config.toml
input = "log_mel"
norm_position = "pre"
positions = "conv"
init = "xavier_uniform"
beta1 = 0.95
batch_size = 128
Rows from block 4 of a small sound classifier, named by matrix and row number. Rows with one number belong to one neuron. Each number is 200 + 40 x the weight over its row's rms, rounded and kept within 0 to 999. All counts start at 0.
After each neuron's rows are labels from the 100 clips, of 14976, where the neuron reaches its highest value: "responds to" is what is common among them. Only what is clearly more common there than usual is listed. The data: read English sentences (LibriTTS-R). In brackets: how many of the 100.
# fc1: MLP up (model.blocks.4.mlp.fc1.weight, 1024x256), inputs 156-207
# fc2: MLP down (model.blocks.4.mlp.fc2.weight, 256x1024, transposed), outputs 156-207

fc1.269,182,144,185,194,210,206,200,209,278,247,203,165,190,208,114,244,236,179,212,160,209,191,147,162,273,186,186,263,270,211,153,220,195,228,250,142,194,199,196,180,170,126,204,210,163,231,231,236,165,203,172,241
fc2.269,116,187,164,221,185,225,283,190,170,144,167,274,238,142,203,170,254,168,200,239,116,225,185,201,174,239,201,228,276,217,202,263,164,210,129,257,243,146,188,184,227,194,212,205,159,193,234,181,232,244,171,151
responds to: voice: male (74)

fc1.662,233,227,184,162,193,223,150,134,285,185,210,192,176,238,230,228,165,216,193,157,149,176,208,107,235,218,183,255,250,250,207,211,155,227,163,205,199,184,228,240,265,150,181,182,272,152,185,162,205,195,198,237
fc2.662,164,268,203,204,270,196,171,222,226,207,254,187,178,176,234,226,219,261,246,197,202,187,241,204,178,223,206,153,140,235,160,191,235,140,217,243,228,189,167,165,173,188,222,200,120,193,196,215,164,217,150,137
responds to: voice: male (96)

fc1.302,234,188,213,150,214,207,245,186,293,264,174,192,227,204,204,223,188,226,198,189,184,198,239,177,168,207,231,211,146,181,182,255,242,170,266,215,222,186,206,104,252,144,77,206,232,237,274,198,216,269,193,211
fc2.302,230,171,154,236,222,230,200,121,232,214,167,198,216,229,235,212,256,223,245,200,216,218,143,217,204,200,210,189,121,199,189,240,221,223,174,235,239,194,193,149,341,169,199,194,256,183,204,246,155,225,217,229
responds to: voice: male (100)

fc1.408,225,161,157,288,198,191,236,193,221,182,222,187,178,244,163,220,251,171,204,189,178,214,168,173,255,238,182,159,189,242,95,173,137,231,202,197,211,130,176,193,220,171,146,138,190,231,155,204,180,202,261,202
fc2.408,207,203,161,189,207,238,154,174,217,220,196,183,170,210,259,188,181,272,206,213,146,182,248,138,151,164,211,223,114,166,225,157,260,250,222,271,217,248,185,255,245,228,216,204,179,133,278,182,172,174,176,158
responds to: voice: male (74)

fc1.512,150,304,190,224,195,186,220,128,218,177,173,146,250,227,170,195,163,139,173,229,232,135,254,127,243,228,231,162,168,162,206,155,216,186,204,159,173,220,141,127,142,181,157,200,193,195,268,194,202,192,209,186
fc2.512,221,196,231,243,224,215,280,173,214,140,160,226,227,240,249,178,213,228,183,191,180,226,169,198,241,182,197,238,216,160,199,195,88,235,235,213,217,196,217,187,232,225,211,176,211,180,204,150,177,170,229,201
responds to: voice: female (97)

fc1.358,144,222,196,173,230,172,206,215,296,247,199,160,198,204,180,181,214,206,201,173,147,171,154,177,160,177,154,196,310,214,224,117,226,201,190,166,222,235,199,213,212,170,162,206,250,205,232,235,206,236,190,252
fc2.358,207,217,178,135,189,203,255,183,178,191,168,265,179,126,190,237,226,217,174,227,185,217,151,252,228,198,258,173,326,230,145,236,130,227,136,164,259,167,210,183,203,145,171,133,218,204,194,189,136,173,214,164
responds to: voice: male (90)

fc1.158,159,269,191,219,192,269,214,159,266,144,180,223,184,149,143,185,220,208,199,152,117,192,210,216,240,147,132,194,213,164,197,166,157,192,192,253,216,195,163,185,205,143,214,237,233,285,246,210,163,194,102,228
fc2.158,170,209,226,237,178,177,162,342,180,216,153,258,193,196,181,245,289,176,226,181,210,203,203,248,105,240,145,234,291,274,188,204,161,242,147,223,229,207,164,178,203,164,193,182,226,204,158,135,104,275,248,104
responds to: voice: female (98)

fc1.744,250,226,210,165,142,211,178,287,210,200,187,214,234,244,172,201,227,235,186,175,181,157,255,271,228,193,169,167,272,262,149,246,154,198,162,80,204,209,216,164,175,216,183,171,180,241,212,270,213,299,186,292
fc2.744,200,129,156,156,150,206,205,116,226,209,241,158,183,192,161,140,225,126,239,205,204,155,156,163,200,241,174,223,119,211,188,224,193,209,170,263,189,215,139,162,200,224,205,205,226,131,212,197,251,211,209,185
responds to: voice: female (92)

fc1.301,190,235,185,186,199,196,190,226,236,176,218,126,251,223,197,183,156,228,136,168,198,290,147,222,136,129,182,143,291,174,180,182,224,213,182,322,138,237,155,185,150,189,198,207,239,254,182,148,255,196,111,280
fc2.301,237,220,144,216,197,103,164,268,163,213,159,263,226,271,166,191,187,166,240,151,243,155,161,156,150,166,217,218,296,260,214,147,138,237,167,147,249,205,196,282,199,193,200,192,213,152,217,198,194,270,273,158
responds to: voice: female (99)

fc1.757,183,212,221,207,204,231,200,185,239,282,207,253,134,170,200,172,162,216,202,200,197,231,175,222,161,175,286,281,196,216,269,234,151,288,213,235,183,249,149,211,145,242,173,210,326,200,249,217,137,198,205,189
fc2.757,285,242,255,171,204,202,216,267,166,168,252,140,235,217,192,290,188,148,187,275,232,239,185,226,257,281,128,177,252,262,180,157,201,153,165,217,179,222,288,206,200,201,172,256,177,241,137,150,242,212,227,141
responds to: voice: male (99)

fc1.210,230,238,126,161,208,242,134,239,220,268,198,194,186,195,202,209,156,167,210,221,190,199,201,190,210,168,242,217,214,207,200,135,232,212,228,162,209,189,257,239,246,127,206,218,238,173,215,201,233,183,216,199
fc2.210,188,208,208,192,225,222,189,226,240,179,191,248,191,203,247,181,189,185,232,260,123,219,257,170,187,208,237,231,131,240,186,205,204,159,224,262,198,136,71,151,164,229,245,137,172,223,180,258,170,199,91,184
responds to: voice: male (99)