config.toml
train_examples = 15625
gain_aug_db = 10
input = "log_mel"
activation = "gelu_tanh"
head_dim = 64
fused_qkv = false
layers = 8
shampoo_beta = 0.999
one_sided = true
final_lr_fraction = 0.1
Rows from block 4 of a small sound classifier, named by matrix and row number. Rows with one number belong to one neuron. Each number is 500 + 40 x the weight over its row's rms, rounded and kept within 0 to 999. All counts start at 0. Numbers have three digits each. After the name is the row's rms in percent of the matrix's.
After each neuron's rows are labels from the 100 clips, of 14976, where the neuron reaches its highest value: "strongest on" is what is common among them. Only what is clearly more common there than usual is listed. The data: read English sentences (LibriTTS-R). In brackets: how many of the 100, against the usual share in percent.
# fc1: MLP up (model.blocks.4.mlp.fc1.weight, 1024x256), inputs 208-255
# fc2: MLP down (model.blocks.4.mlp.fc2.weight, 256x1024, transposed), outputs 208-255

fc1.49 079:528523440449494424520553514497471467484533518517471514482469570445538526513512489535410522472524526539409465515466542428529501508451474487437466
fc2.49 081:510484516482492534446455520424525503492501375501536428531526507517402494449477563485513493553486565496542544501522442516492578544579495510557511
strongest on: voice: female (100 vs 52.4)

fc1.413 077:556513515539459503461523494476524430489481455477504482511485538494533415535554483490401528515461481514453530471509539506506514520470459493467484
fc2.413 079:504547544521474493493526527434528518554520529428477578559591452514426499526519492513537492469487466476583482508477591445528547440528494470474532
strongest on: voice: male (99 vs 47.6)

fc1.79 098:483487544508472555458560561487422512520483532466490524551553523501439407508500480530497553486508442485507502544497497538479476490455404488484469
fc2.79 083:503487558481628470541510502480491490478548484553532519472501454501544511465561551465486534534455540498534453531506540508555564488554502549457487
strongest on: voice: male (97 vs 47.6)

fc1.450 099:512480489534538490467489534522491440539419538506515534520478565500540571468487504458461528439531453492464460524503528432488482506520472447423506
fc2.450 091:489517511408526524512539507488576559457536467505531570520491503510452514532468521535563521477458456494523510521480491459494528508485467524534455
strongest on: voice: female (100 vs 52.4)

fc1.255 068:491482545538428549583540482502482468509474543446444543557536546448432457450502533502453527521502515501585511483489501518499568513529456479483485
fc2.255 073:565460495459572490530478521477531507493529525572595462453492480455485439526493457465497520514470494505478468473498474535498493438453549503480492
strongest on: voice: male (100 vs 47.6)

fc1.170 134:437529533566484476517444479517478509507490591499494450521494514497474561499518512511520545472525522453503463473495517542506549469516549523577477
fc2.170 116:492565417504444485528520469461493435457412456500558468515532514511514488449501500475532484436516525579514464539459453431550520435532468541466514
strongest on: voice: female (83 vs 52.4)

fc1.354 082:509528537507454489467417391478473434528577441474488534523502546551504409528573543495457510558532504530505573504497560531416517471491526517498452
fc2.354 079:506589503485536525435458606486486493398439497502531425511508563484539522525445478497579505402490527379492495490491473523494511462505511433533513
strongest on: voice: male (100 vs 47.6)

fc1.619 106:468454500495454496493516558558495544521510481468457485484532522522489466504465516532480470535494494442521489500526503567515548525497459540433553
fc2.619 100:457514534447503483540463486508461448510502517433489477485541448506490503483528563514562511516503510503477464596563482442467501511526454511481459
strongest on: voice: male (93 vs 47.6)

fc1.257 110:426473529556492488499454511443466463581500456515522463458478543519476577550495447564491561477501469517431516448492458487533467466463442476514524
fc2.257 099:526495519461479508497488424498507477477462410520507551446543489451514446507521522457535485434551546475534471485458464469492468468499541454570440
strongest on: voice: male (85 vs 47.6)

fc1.629 083:515425545490434465521498519451524470479539547483512485458527573505428485517497476459439461573496490461583512513458560471559470462490476511483533
fc2.629 089:511545504430562501467461495446491475474434455516538534499502420482502533572488519505580469431455514523572581445539492510505526464519544476514440
strongest on: voice: male (100 vs 47.6)

fc1.104 095:493456481486465516514536577459497449487608488498444535556454577537460456488487437477495479471507549512467507597480559461555531452537473497587474
fc2.104 092:506521481520543499506427495546576478418523489544527466472470528476461520542501469468479480488567472521419528447571433542455519484492539566483502
strongest on: voice: female (100 vs 52.4)

fc1.558 079:495474467438487450490519420459514519487514504479480523517435482503472477560500471514437530409504556535513455523477545501529445430463470442381506
fc2.558 089:464501439551493505499467516475502450503438449523496496544506529517493545520479463464513455480477529535476521485481473518508579539501489481496549
strongest on: voice: female (96 vs 52.4)

fc1.239 116:489516463488482483580422551476438454487531550469524502533485566527426496481482449464449449496501482479452525549472506543523456491518469488537557
fc2.239 096:496456571451556484481499449512516442491464482497550520511515446474506551456555496476564502495529490514522500472542464493510584491512525456539476
strongest on: voice: male (89 vs 47.6)

fc1.278 082:498462533571451536490505495458542507517501489507482525516540565467433534389529518475467491520515432518566444516514531543459511417572469491500535
fc2.278 101:524484489487541521500544571473527527505482527454547465450508507522524449561510463518513495517436572492497467540434468485545511416464508462515407
strongest on: voice: male (100 vs 47.6)

fc1.48 099:379574549533478488521453475489453535503572447465460451494409470535451526513482580463547512483515435568520563511530500506473478471456455536487431
fc2.48 081:574485401501553520452505500453455468444406555633510505466506572558466440484543547480581561496542537491552536462509510443529529488511522496511492
strongest on: voice: male (87 vs 47.6)

fc1.587 088:562475521425439502561532567487424495536494509484474515476529527490536429490486437501459528515475485473504527502463458540472471513493500560484485
fc2.587 097:474498509459578560492480503489493506472521471479462481509546578501512458494531538498517482502496504500563443509552535510527515479504482516548453
strongest on: voice: male (97 vs 47.6)

fc1.269 078:503548474503500494397513527512512446457522484458457539468485566486544438593491502451443522456475475477494521508451536506495551494545512510431492
fc2.269 094:492486502508552485494494481528496503480487504466526530497586499489518481521495421495593497440454455486520538505458511486516525426490555459575572
strongest on: voice: male (74 vs 47.6)

fc1.208 104:540550513472440526515557512465452519539532464468479484465473539483530572505517456481440497494514520551487518512529499521399483574483554559571502
fc2.208 113:525494506485493475506485417515495503468528562488480536530492459511460543492488471535515568550451518505434567493475452452499489475453490526456506
strongest on: voice: female (81 vs 52.4)

fc1.107 105:518533543500529505450538463479514415467626457488431493503477565551527470502499424428492493424490487470541551466515465514515470470480531474484539
fc2.107 113:588455542550453541555498456511446536538475537529478458418530506496492460502556464526577498495554529497514447422499552467476476436508506452542513
strongest on: voice: male (100 vs 47.6)

fc1.731 085:557499533562494478490517501478544472503470464471539542503439474567549431549495492496524434438515576590453514553527495440530464498469472497433509
fc2.731 094:479492444439529573501496499505497494493387469480485528491527544481511538443501560497525498508498451462522489458524515470486485526397480495473542
strongest on: voice: female (94 vs 52.4)

fc1.512 114:514464487430449483499491524494472499478535530510470463503532537434532513458523531476554535515564450478397490486525555472455467542470448467471384
fc2.512 121:531632534495477505504528491515479504472482444507541501513477502507437578520490503461440487496500495495528507491490398477515565521521524494505577
strongest on: voice: female (97 vs 52.4)

fc1.158 085:536478485507494450462491538485480512515427534421539552558499483514547516594509500512450536434484535534491502591527512427522484497541465488437510
fc2.158 114:494518477402524537479485517550542549482503498511497472476466535521434573490532488505541488510437448467521530441533499518466554512421524560474466
strongest on: voice: female (98 vs 52.4)

fc1.226 129:573514491489460572522484458496506489464503449589470458553558542522430506484546504447513498531500487407514449492478476475578465525503468514507498
fc2.226 109:505517559429464478483491483505480538493546558448536526502576490424516512501514484487424450588469470566552474498536497561527507517475473547487514
strongest on: voice: male (96 vs 47.6)

fc1.446 095:513481508531457578526484455495482469448554539546557503505570517531531440475492488501513473500514520464511507518519517521458508441543530566515538
fc2.446 092:517564529425515403456494498504517519494495552425489549458475534550538516495517498506466516503455503514504510503458513434522539485455499488515445
strongest on: voice: male (77 vs 47.6)

fc1.427 099:507565531455486572465472489515557511588570506513561497482487519513494488525523463501473447494555487512444521444549540495504441418465517468513487
fc2.427 094:533507520520593489548612531473504489389480489461513532528560471533502549548569539468494515493438487424558452529562432573466489550530466558464468
strongest on: voice: male (94 vs 47.6)

fc1.651 117:456533480550476493521499550490502513533512533464498480405494444515490540510460447514462522456550491517450546480483572437502514508449463481468528
fc2.651 127:529441471490476506498530464473536498500528477514573464523490562534559509527483549529543539480515535500509443501425463447451546494533483529535538
strongest on: voice: female (96 vs 52.4)

fc1.219 114:495463492416485521490534487482538514503537514475471540495539476478489529537487499472481480468525478496524531525529524506502538524465579519457437
fc2.219 109:466462566535471455529484525513538476502453502556538489400500538523472548487579510547486506561438468521582488520510540494425459523527495560552537
strongest on: voice: female (97 vs 52.4)

fc1.205 059:463490517500475488443488397408486451528539528457485486541520557493548495488487513472475538470499485540460571472534514488522476457464477545475522
fc2.205 084:481498523548479481526518506469492502532473469499482520520521491506458507518543466458513554516452512448509500521505594507496538477545512424451576
strongest on: voice: male (100 vs 47.6)

fc1.120 088:462561570527473533479594542506534467536452467462513482479471508509540448455487519550459516441471510485537480502432489510493474479449484490486442
fc2.120 066:552515500584552467457476543520515505372501562593494522600537480455452430498526503510513555530499554527564472502459498501507518407494475465495610
strongest on: voice: male (84 vs 47.6)

fc1.66 091:500495537498454467531470440525557513526486596503494536481546526508488514456514561522500505474522474479505465471518567540487514437525454502460484
fc2.66 090:464585498435479490508493515482489422466480449509543453591482497473596542540506512436477477522533462513505461471478440472503548489496537509466526
strongest on: voice: female (80 vs 52.4)

fc1.266 115:479490474538556496609423470580505557566491466541538474436431500483508505438489504471487439491529488457538510495462518572529549481566455481522549
fc2.266 129:526554534496465489503456490482473487504450510446422512454556483516557477491513512503515546436511462517414476467547575431490508507435526513504511
strongest on: voice: male (99 vs 47.6)

fc1.471 123:498474562505519527424565476524481446463433554483516496539491503496470580475460561496532487454566539562499477596524493483509480543520483498512549
fc2.471 119:547530494490494541488520502542505535466498508459527503525450517513485482532502532524610501579465531536536572575468521471503517431429404491535487
strongest on: voice: female (100 vs 52.4)

fc1.699 093:438539524486470511479551493382462526530443498496517526491469540467502533513503474545443470482492564511475469525548516534507515454498512522464477
fc2.699 093:475441483500526475573530447495567492449529468560513492545553496516523541468465464481532526464467579552508445455463476572483577469582554533511546
strongest on: voice: female (92 vs 52.4)

fc1.465 079:480488494508513464520437522487445433522546488517531504463514553548492485554529438516491452518510480461498505581511502482475493476493429507476557
fc2.465 098:513521519493520474481528531493478482450452445458507491531485474485461531451430541583463547457467523555457478493488474532517514499542558455564545
strongest on: voice: male (86 vs 47.6)

fc1.675 084:491444425477503496507532426457509451493469432484500430512453546523535471476493453486456532436498480501475522501495487533523453384463502480398480
fc2.675 099:444525508543439488512517534491495516596502525438503511547562545523436515564461473484481537437506490534496438558445586474505491435526489525485545
strongest on: voice: male (100 vs 47.6)

fc1.765 114:529564554504458527490499529485474571507579541522505481501552592484499470493511484506479475495518424437532495536489488475572437461551477511500506
fc2.765 123:463457497452586499511527493525453483544464526513490494489545491457545466446508527532493438520426529531570481513545484461523514503550474492500459
strongest on: voice: male (98 vs 47.6)

fc1.45 109:428535479526457529488516543494534493487524527404521472495480524547511521489459450534459488542530454588448460568532552529534540523462452470482531
fc2.45 109:497430513531424472395530459471495459532514499467574537522466549548468507440524546514574485542449559478552475468525459379458506520529479538501535
strongest on: voice: female (88 vs 52.4)

fc1.695 083:550485495478490431446511512513508462481534444458494556458488519499448411558523539492429527481513515511505519579476588486543490466451465426391414
fc2.695 087:505519442553516483433505442503469522459430477491503513524518450465519503467483467494549497488489457504527535472489485493486555556518525491526590
strongest on: voice: male (85 vs 47.6)

fc1.15 068:497482521526522439522482502436529458438533469472505536528507569472529471520479456459473515491495489488481481503551433486493446468479478540450556
fc2.15 096:478498510519484496499482441498491471532495511485463516551521495546475517518527456425542559521497512480494525524490541484489562454525592474477570
strongest on: voice: male (95 vs 47.6)

fc1.504 111:504471548529481549475515505523481462458437534485568468512477566544465617522500520487509507421562529603485469506471543502532473530508460491505479
fc2.504 110:523478540455506515481509550554497535450465491464467510492497524485431514573527499496553476584499507465512563525484507490486577449488445512583491
strongest on: voice: female (86 vs 52.4)

fc1.505 087:478465438496518516487513388467523470515455440496510434465438521554517487438491453503483499453490489513499492478467483529476464389461514480441515
fc2.505 102:456506512564441466530515544485521516593487515474519556556578550531427545564483490469476539452499510542518453544434561479488478426517488503466547
strongest on: voice: male (100 vs 47.6)

fc1.368 112:514507552586556517550517539506555495518507563501475505511538556544559494551491543541498439470493513508471498511417394489526467566521439497518472
fc2.368 109:508469475423460555453542516478489587512437468448569464581525592442490483474509522485443542494493444503496495491528586469488547482469494435496578
strongest on: voice: female (100 vs 52.4)

fc1.28 119:425468496542518550555488482529512487532510470438477527501491520436470574503482513546524500488518507504496504438573529477515524494500501542453527
fc2.28 099:550536473501528501513413484524519442553515486532478528513522492507538449508471425451481470467530489520444465487452507532532479505508503455513480
strongest on: voice: female (100 vs 52.4)

fc1.58 107:491523516535532506578477515505445559535478482447506469486536530501534461494492533423530542557561514449466555443522551554516522524522464525545480
fc2.58 107:549480497522461467468500526478494455497455498484531509542538515523514531441483538524441497482509526552532445604485454423479457470464499539458470
strongest on: voice: male (93 vs 47.6)

fc1.361 097:561510608506527519558496584486431556501588542514484469528514572477468455523522458524476473546482541434566558483490539517523524532574481472473509
fc2.361 095:509485478478533431502531531479522444490456484491460450521517445509544456519436548513575464452504494521524521536565456458493514498478525490449468
strongest on: voice: male (100 vs 47.6)

fc1.565 121:471493513573475490447551474505425475554525563493471501462470473450449553422464470446522512496568511519465471505479496487572475557548458445488530
fc2.565 125:556529504570483494504524536496534540453465501496527522521404561489508515510479611519601477543490550505505506537503519456472535487470464540526473
strongest on: voice: female (89 vs 52.4)

fc1.365 113:484542561572506516485535528491456568542505538482448516515525554527472498507468497498506476476493416453495514488529481472500426508478467496474502
fc2.365 123:450483480429517453488565504503459479565512523497515442467456470539537450517502515513469495517456525483544497527564427489509505552537452479467525
strongest on: voice: male (88 vs 47.6)

fc1.415 081:577488523499417604503547528492565459565486481514460495402462531420479488547576509525465483488554517439547521489435484551486483516490435569500472
fc2.415 072:462491453430530398505544496470505477466505482487527540539418453520510474482551552501525504547444479478518525495518533490488534455473490475538524
strongest on: voice: female (79 vs 52.4)

fc1.378 090:607524493527484481546517481466512455497506493470475536476461554520489482596540474514450468534452539541515501483517506498467512466511518549479555
fc2.378 095:436498482513534515473589517505464516512465469503510511574627447478456511440494572489555473524486517495569488493490538492527533441529540468505540
strongest on: voice: female (82 vs 52.4)

fc1.193 144:478460480487476491458563516485543513546516476420489472434488445454502542542506494462511465456492465495507553459508550487508551606439493516447497
fc2.193 113:595489453536485464494436421517477477581513494553440554442505528487477518489504466483492541516500543483543490498541575474549493474541552509522512
strongest on: voice: female (100 vs 52.4)

fc1.635 102:492497489450512462455452567490503526489482517460491489509462466440490487558512564531497499475532490538435476510493516484542431447436487495473490
fc2.635 098:550527526515559507539473497502482510477457501509495530458497516484467466556543493517580490545478521535542481519510466460513551554520532505564523
strongest on: voice: female (79 vs 52.4)

fc1.443 091:500461477488465499558515456575484477495525501542521463476532559484515431537429527511507517471525513461481511533512493534446470463520549592507487
fc2.443 081:530533511453534482454482522462493530481460531425484537479483506505485494512555516447461540538556481500548466540510538506524553481501475491473471
strongest on: voice: male (96 vs 47.6)

fc1.577 084:494450494484470497471532461532496509519540566495558587465567561594475481487494470541521468452499442571499592505451469513497416502495496546472490
fc2.577 088:560537579476578529516477542494469475455510490528492499490401489542493557474499572470519493508548578457462461509483516504511587519456554501490512
strongest on: voice: male (92 vs 47.6)

fc1.574 089:490530569464518509491539543485465593553556523494496510521514576496502453478526456470465448557541435441489503486514463497503465510472489501480526
fc2.574 108:461471482450547509563538536515502469512531553481475461515508497537555461457503541540531510478473495481514423523538472458487510477497474504465450
strongest on: voice: male (97 vs 47.6)

fc1.109 093:577494519544461501539528473509558473533437519448476486542524554504506474512509478486436525512439528486518487574467576536539521456564450492447514
fc2.109 093:447425440448530505395482597501470427448470498478533531499502467600449518469514532495554528532545441513514479522444538516496576487453549522454617
strongest on: voice: male (97 vs 47.6)

fc1.612 112:507538563516504460497449474581511460441525493517535533548567537487444503471546550489440532524514521440556474518534433486460532476561557490543486
fc2.612 112:501534447454427484512530526451521534570520521484564556467488429519497540450530537456441438519482443571465447490474531476486443518429498492503518
strongest on: voice: male (96 vs 47.6)

fc1.376 086:571564499528508467495551512459525497451529523553427455493487468454471469551558537505468550484523479514498527484462541552497535492472434529482516
fc2.376 080:505547493500558476509548523454456454500493521488506575580553506468507524511523522509529513445468490456560462509467574450465603445525480430535502
strongest on: voice: male (99 vs 47.6)

fc1.543 095:551466561600455502522504553473471543533557487546476535595506533459464520443472516533512537517528514496500496492520516490553547514517471478514497
fc2.543 108:528511523409549530514477555489530505555504515503466473469533511492530421487438449496514439489526442496445476505491506525555470529469475527454482
strongest on: voice: female (90 vs 52.4)

fc1.167 110:549500540497475503516485590477508482523446466544537491522473511496463535534532539467514491544498576562526439522487538519502436541485484507379490
fc2.167 087:513475532480527488538443496496403557471525512476493464410477487444428488479551497532577561556501500447505548479550457594474530502471533535517479
strongest on: voice: male (78 vs 47.6)

fc1.105 109:532499487490516492536470542475429577502575494466533575483528501536527473508494492493474531500561526509501460457467494459561505541385496445452502
fc2.105 088:586464503536471544540476473480566466444509436543456397557486468492512449530503515469489525583512478548518504479594515569475465486526565488488451
strongest on: voice: female (82 vs 52.4)

fc1.267 101:448473541536532466502492488512545555542506595533497524567579504503482487489527560508518500519497476441525519447494549481552520488513535559519457
fc2.267 120:447549432516466473524521491520461481443443477433535538482486494513532579458505570449493494569553482597485523551476508497465524532512537555473501
strongest on: voice: female (88 vs 52.4)

fc1.102 125:488464598502481487483548529516475502520421483503533435494521534474491580485480485525555470429576551602418450535520519520488495500544440465486578
fc2.102 120:544534503498531499514540549541474543451441583466535531522487556482489478533493542496495490542520520483531512569496563525531507460550398497512528
strongest on: voice: female (80 vs 52.4)

fc1.374 132:489509492456500439469477544479468554548538494529463393537579575452552555531540470492501541495509554581481478472456504484512551535544529460487564
fc2.374 100:442461471445507539466463511497504514523536514453494560474478582534474547473450564452474446482502499487473559521482449480461433532569461489460427
strongest on: voice: female (79 vs 52.4)

fc1.741 071:566506541445516459560469471498446545461536429438493504540522433483437524491499531522361545473464529513532527530558461480534482464507501469461475
fc2.741 090:518497436575490516493444458493537420480472505550512537566532501488412481539474445509531538484495477549535528501463526552493576477509503463437560
strongest on: voice: male (93 vs 47.6)

fc1.631 102:468501558511546483554530545469535523545530516459535450506489564539514503492469486492483448553568457418444507563513382510503445473467480507449524
fc2.631 108:492514489439506490552544491495495457533488503488474530494455488546574458472478511517529513441454487550475434485522500477500493540501500490503513
strongest on: voice: male (95 vs 47.6)

fc1.401 107:533539468489511463529521538482451607490613478538475502537504437536463434510531505491540475485471476444512454551502511476550453484435396472471505
fc2.401 100:467456524498535567541556467551431402505570536498502573531546517529510424460530497524546471489488531553542442538526566509511508479499541477550434
strongest on: voice: male (93 vs 47.6)

fc1.582 092:575527454489517434500471492509491474488505471481475543506475435489501459545482525506410511492520520552489528554466568461549470536494457456401476
fc2.582 085:482483482507514491465431453528508518471448403526440472538513513499500504497487471530538519538443461527526513455487504505485545536515515504500590
strongest on: voice: male (95 vs 47.6)

fc1.99 089:500548556538544456511485417498473457515546533455528503522482507511525436461466469533486402541492501444520514485409508492548499501425483472466498
fc2.99 086:535443443448531500432462516588544452483484410479512529465497465538524452478500489514448474520464480507474519507556475520458511537483507457557491
strongest on: voice: male (100 vs 47.6)

fc1.674 109:505508504450438492462557509520481565542546549442490466493452516501510497514436450569451487571535459469451487489480516523547446451408473523507502
fc2.674 107:515461503471543495458516426499505501463566510507531503432508488539484492459544584476519512462509468474540452392500437475514465516478538466464485
strongest on: voice: male (78 vs 47.6)

fc1.316 088:502473463467496464516507404461509528479517470453463531516451481519521505534492472534411525421487536512488485521471535494515432432443446421372492
fc2.316 094:450476455579482483483495515488505440542440461503526486536529492536436543527471473474467488488483531531498480506477503501500554521511511492503540
strongest on: voice: female (97 vs 52.4)

fc1.214 094:544536554592508470544524526477448571506508516559468500499492485461447446526498487489445508558540488494498528500562499518520484477525419544550523
fc2.214 098:572490433470527519467517498494482486468576502531456517489537535542530516421500513498523397485498511534524526523530486448429493482545474498491518
strongest on: voice: male (79 vs 47.6)

fc1.168 079:523540553528524440545468507550491513529547484462440523525522487466490484591582489574457543528454552526538525526540511501513557488543516465455522
fc2.168 096:488452503547476465493462503495493464467492494553542525565575472520450483498488522518543529497573526469496474497516516549463579475497535432477557
strongest on: voice: male (98 vs 47.6)

fc1.54 106:472506528491424464442496578516477527495525479476435477583429496494502515540482523535506518555465587450495528472502495468554474533505463540504553
fc2.54 102:475502541497502494573445527557471461570482513443464449494505417509553439436545474481525509521529518425458536549539470540502503508476524505481460
strongest on: voice: male (92 vs 47.6)

fc1.540 080:487519445507539546523468551492477510488458515557541542451574489481471502457505579514525485408515483446507520510483527556574498558589443491547502
fc2.540 085:543493515493508415595529449487495463400557420550487494524500513520564491449496550500487558501509552527469454467590474442486559422445562491441534
strongest on: voice: male (84 vs 47.6)

fc1.544 114:507479548572484497525450478578498470485504556529493506458477492430421471504473488440496494506519463527529509535430511504499574503496552559504455
fc2.544 107:535468473487515472477523406513520531488476506521511569494486451540490454441520496473537530487496421458412499475583509525567519526507523524534554
strongest on: voice: male (98 vs 47.6)

fc1.371 109:426579501501487485533523416477465516599546505531448538479523517523627488514534497534489492536479454504445516471479518446591497473470552485444531
fc2.371 084:481439499540537469518424564562513452500499446510586452468467478600481472450464615535397597548459515533490485491501505469445564517522539427523512
strongest on: voice: male (93 vs 47.6)

fc1.253 088:537503508534442550442500502453449442459497471458453455556511561583520492503466423555460534457556533484540545490491527468437495493513502468488550
fc2.253 081:476512548543452514475568509476524485510526495501562490393433477555561482543534560513523492516502527494438513505515485472468478533535427545575530
strongest on: voice: male (80 vs 47.6)

fc1.532 090:527492413544538497558469480539516503558453460508548574483542488419519528566503487546458514473565509497456463467517517444489434465470490541459587
fc2.532 106:517525482490490465458482487500506452424459456497470466492504489532512446515493516498552560539507515507560566491485488555497547505501502445503478
strongest on: voice: female (99 vs 52.4)

fc1.241 089:539490514462479481565411441522474482584512485539504463559516613487544529515542518506490487573558472509425488545519552483507555507496477450486526
fc2.241 067:458408525472500497474465543504491524452505572502594515493532444535485501431536577541434562540455570510529535528559449466488458523547493528461501
strongest on: voice: male (87 vs 47.6)

fc1.124 095:457503512492498468539532530482447519462508509424477525468465450446489473531482510550412511516520481518409461453524446554538452479497485522486480
fc2.124 112:530516496518532464487421434481553471515456480508482428524487472491544453440476551519523432490465487455556538489515458478436541477527531473523477
strongest on: voice: male (93 vs 47.6)

fc1.449 084:530528549423463508507541514527429491582462562468483458511498544516572501524481519521448479520514496551475479475507541533506550505547533485497478
fc2.449 089:538498514501548497494460519523552495496577491544516527497508456514524443481538492484588459515469437518555475524443465500487474514529524480530512
strongest on: voice: male (87 vs 47.6)

fc1.689 087:534451532571500489530504455500517489482525502446518550482508522515498512535515484526491501487507526587460474578504414474505477460429494496491522
fc2.689 108:534512485493515593496478516508551497518431459432528432516455515500480572484503517460476457559453465507468497493543520529472560508456512503458496
strongest on: voice: female (88 vs 52.4)

fc1.142 089:437543488504544464485522509476531436456548442447483477570458512553485464472489521499501586403526518505533519498588423515488536449491451544530511
fc2.142 106:556455500578470477544483478525414481468509573511504531506535510457452449538552453503570544495531537508531471472436534461482507447529486463483467
strongest on: voice: male (97 vs 47.6)

fc1.43 094:478477520487454518516564527487465467569493474521481550467510528479567433494498456502480482495492472444500473534443416532492511475459499541480497
fc2.43 106:515506511475617512490484450497529540382545503508474514513528586543502462494505476543505510523533516516506443471512535493496503428479511437524509
strongest on: voice: male (98 vs 47.6)

fc1.556 101:496471534550484419519434487520482520479508501514492533522473520451557479542520560526372506515408486506519563545490569510505526492511589521483500
fc2.556 116:555493485529542488481487442435500465523469426480497503517546488505451534492513542479510534481487444486481548459506522498453537456520433428537556
strongest on: voice: male (93 vs 47.6)

fc1.732 104:439475523555545463427477553484412528526434500517439473524528512492495538467560554498405544504525500517469565509560568507546505563561428424556450
fc2.732 119:524505503445514511587540512529507503489588539435509510508521528527455437516446474480563463500542435517573455470499501473517478517435493601474481
strongest on: voice: male (92 vs 47.6)

fc1.166 066:573498533546516479512466482520542495461539519497446504522490557543477410470512464475489437570546481474499583489548457531483485466505581556505524
fc2.166 058:488513486457531450475454507480504521472464540515546496477484495514548512458510488501557543483541449506463481533434486461442543523421481501464484
strongest on: voice: male (77 vs 47.6)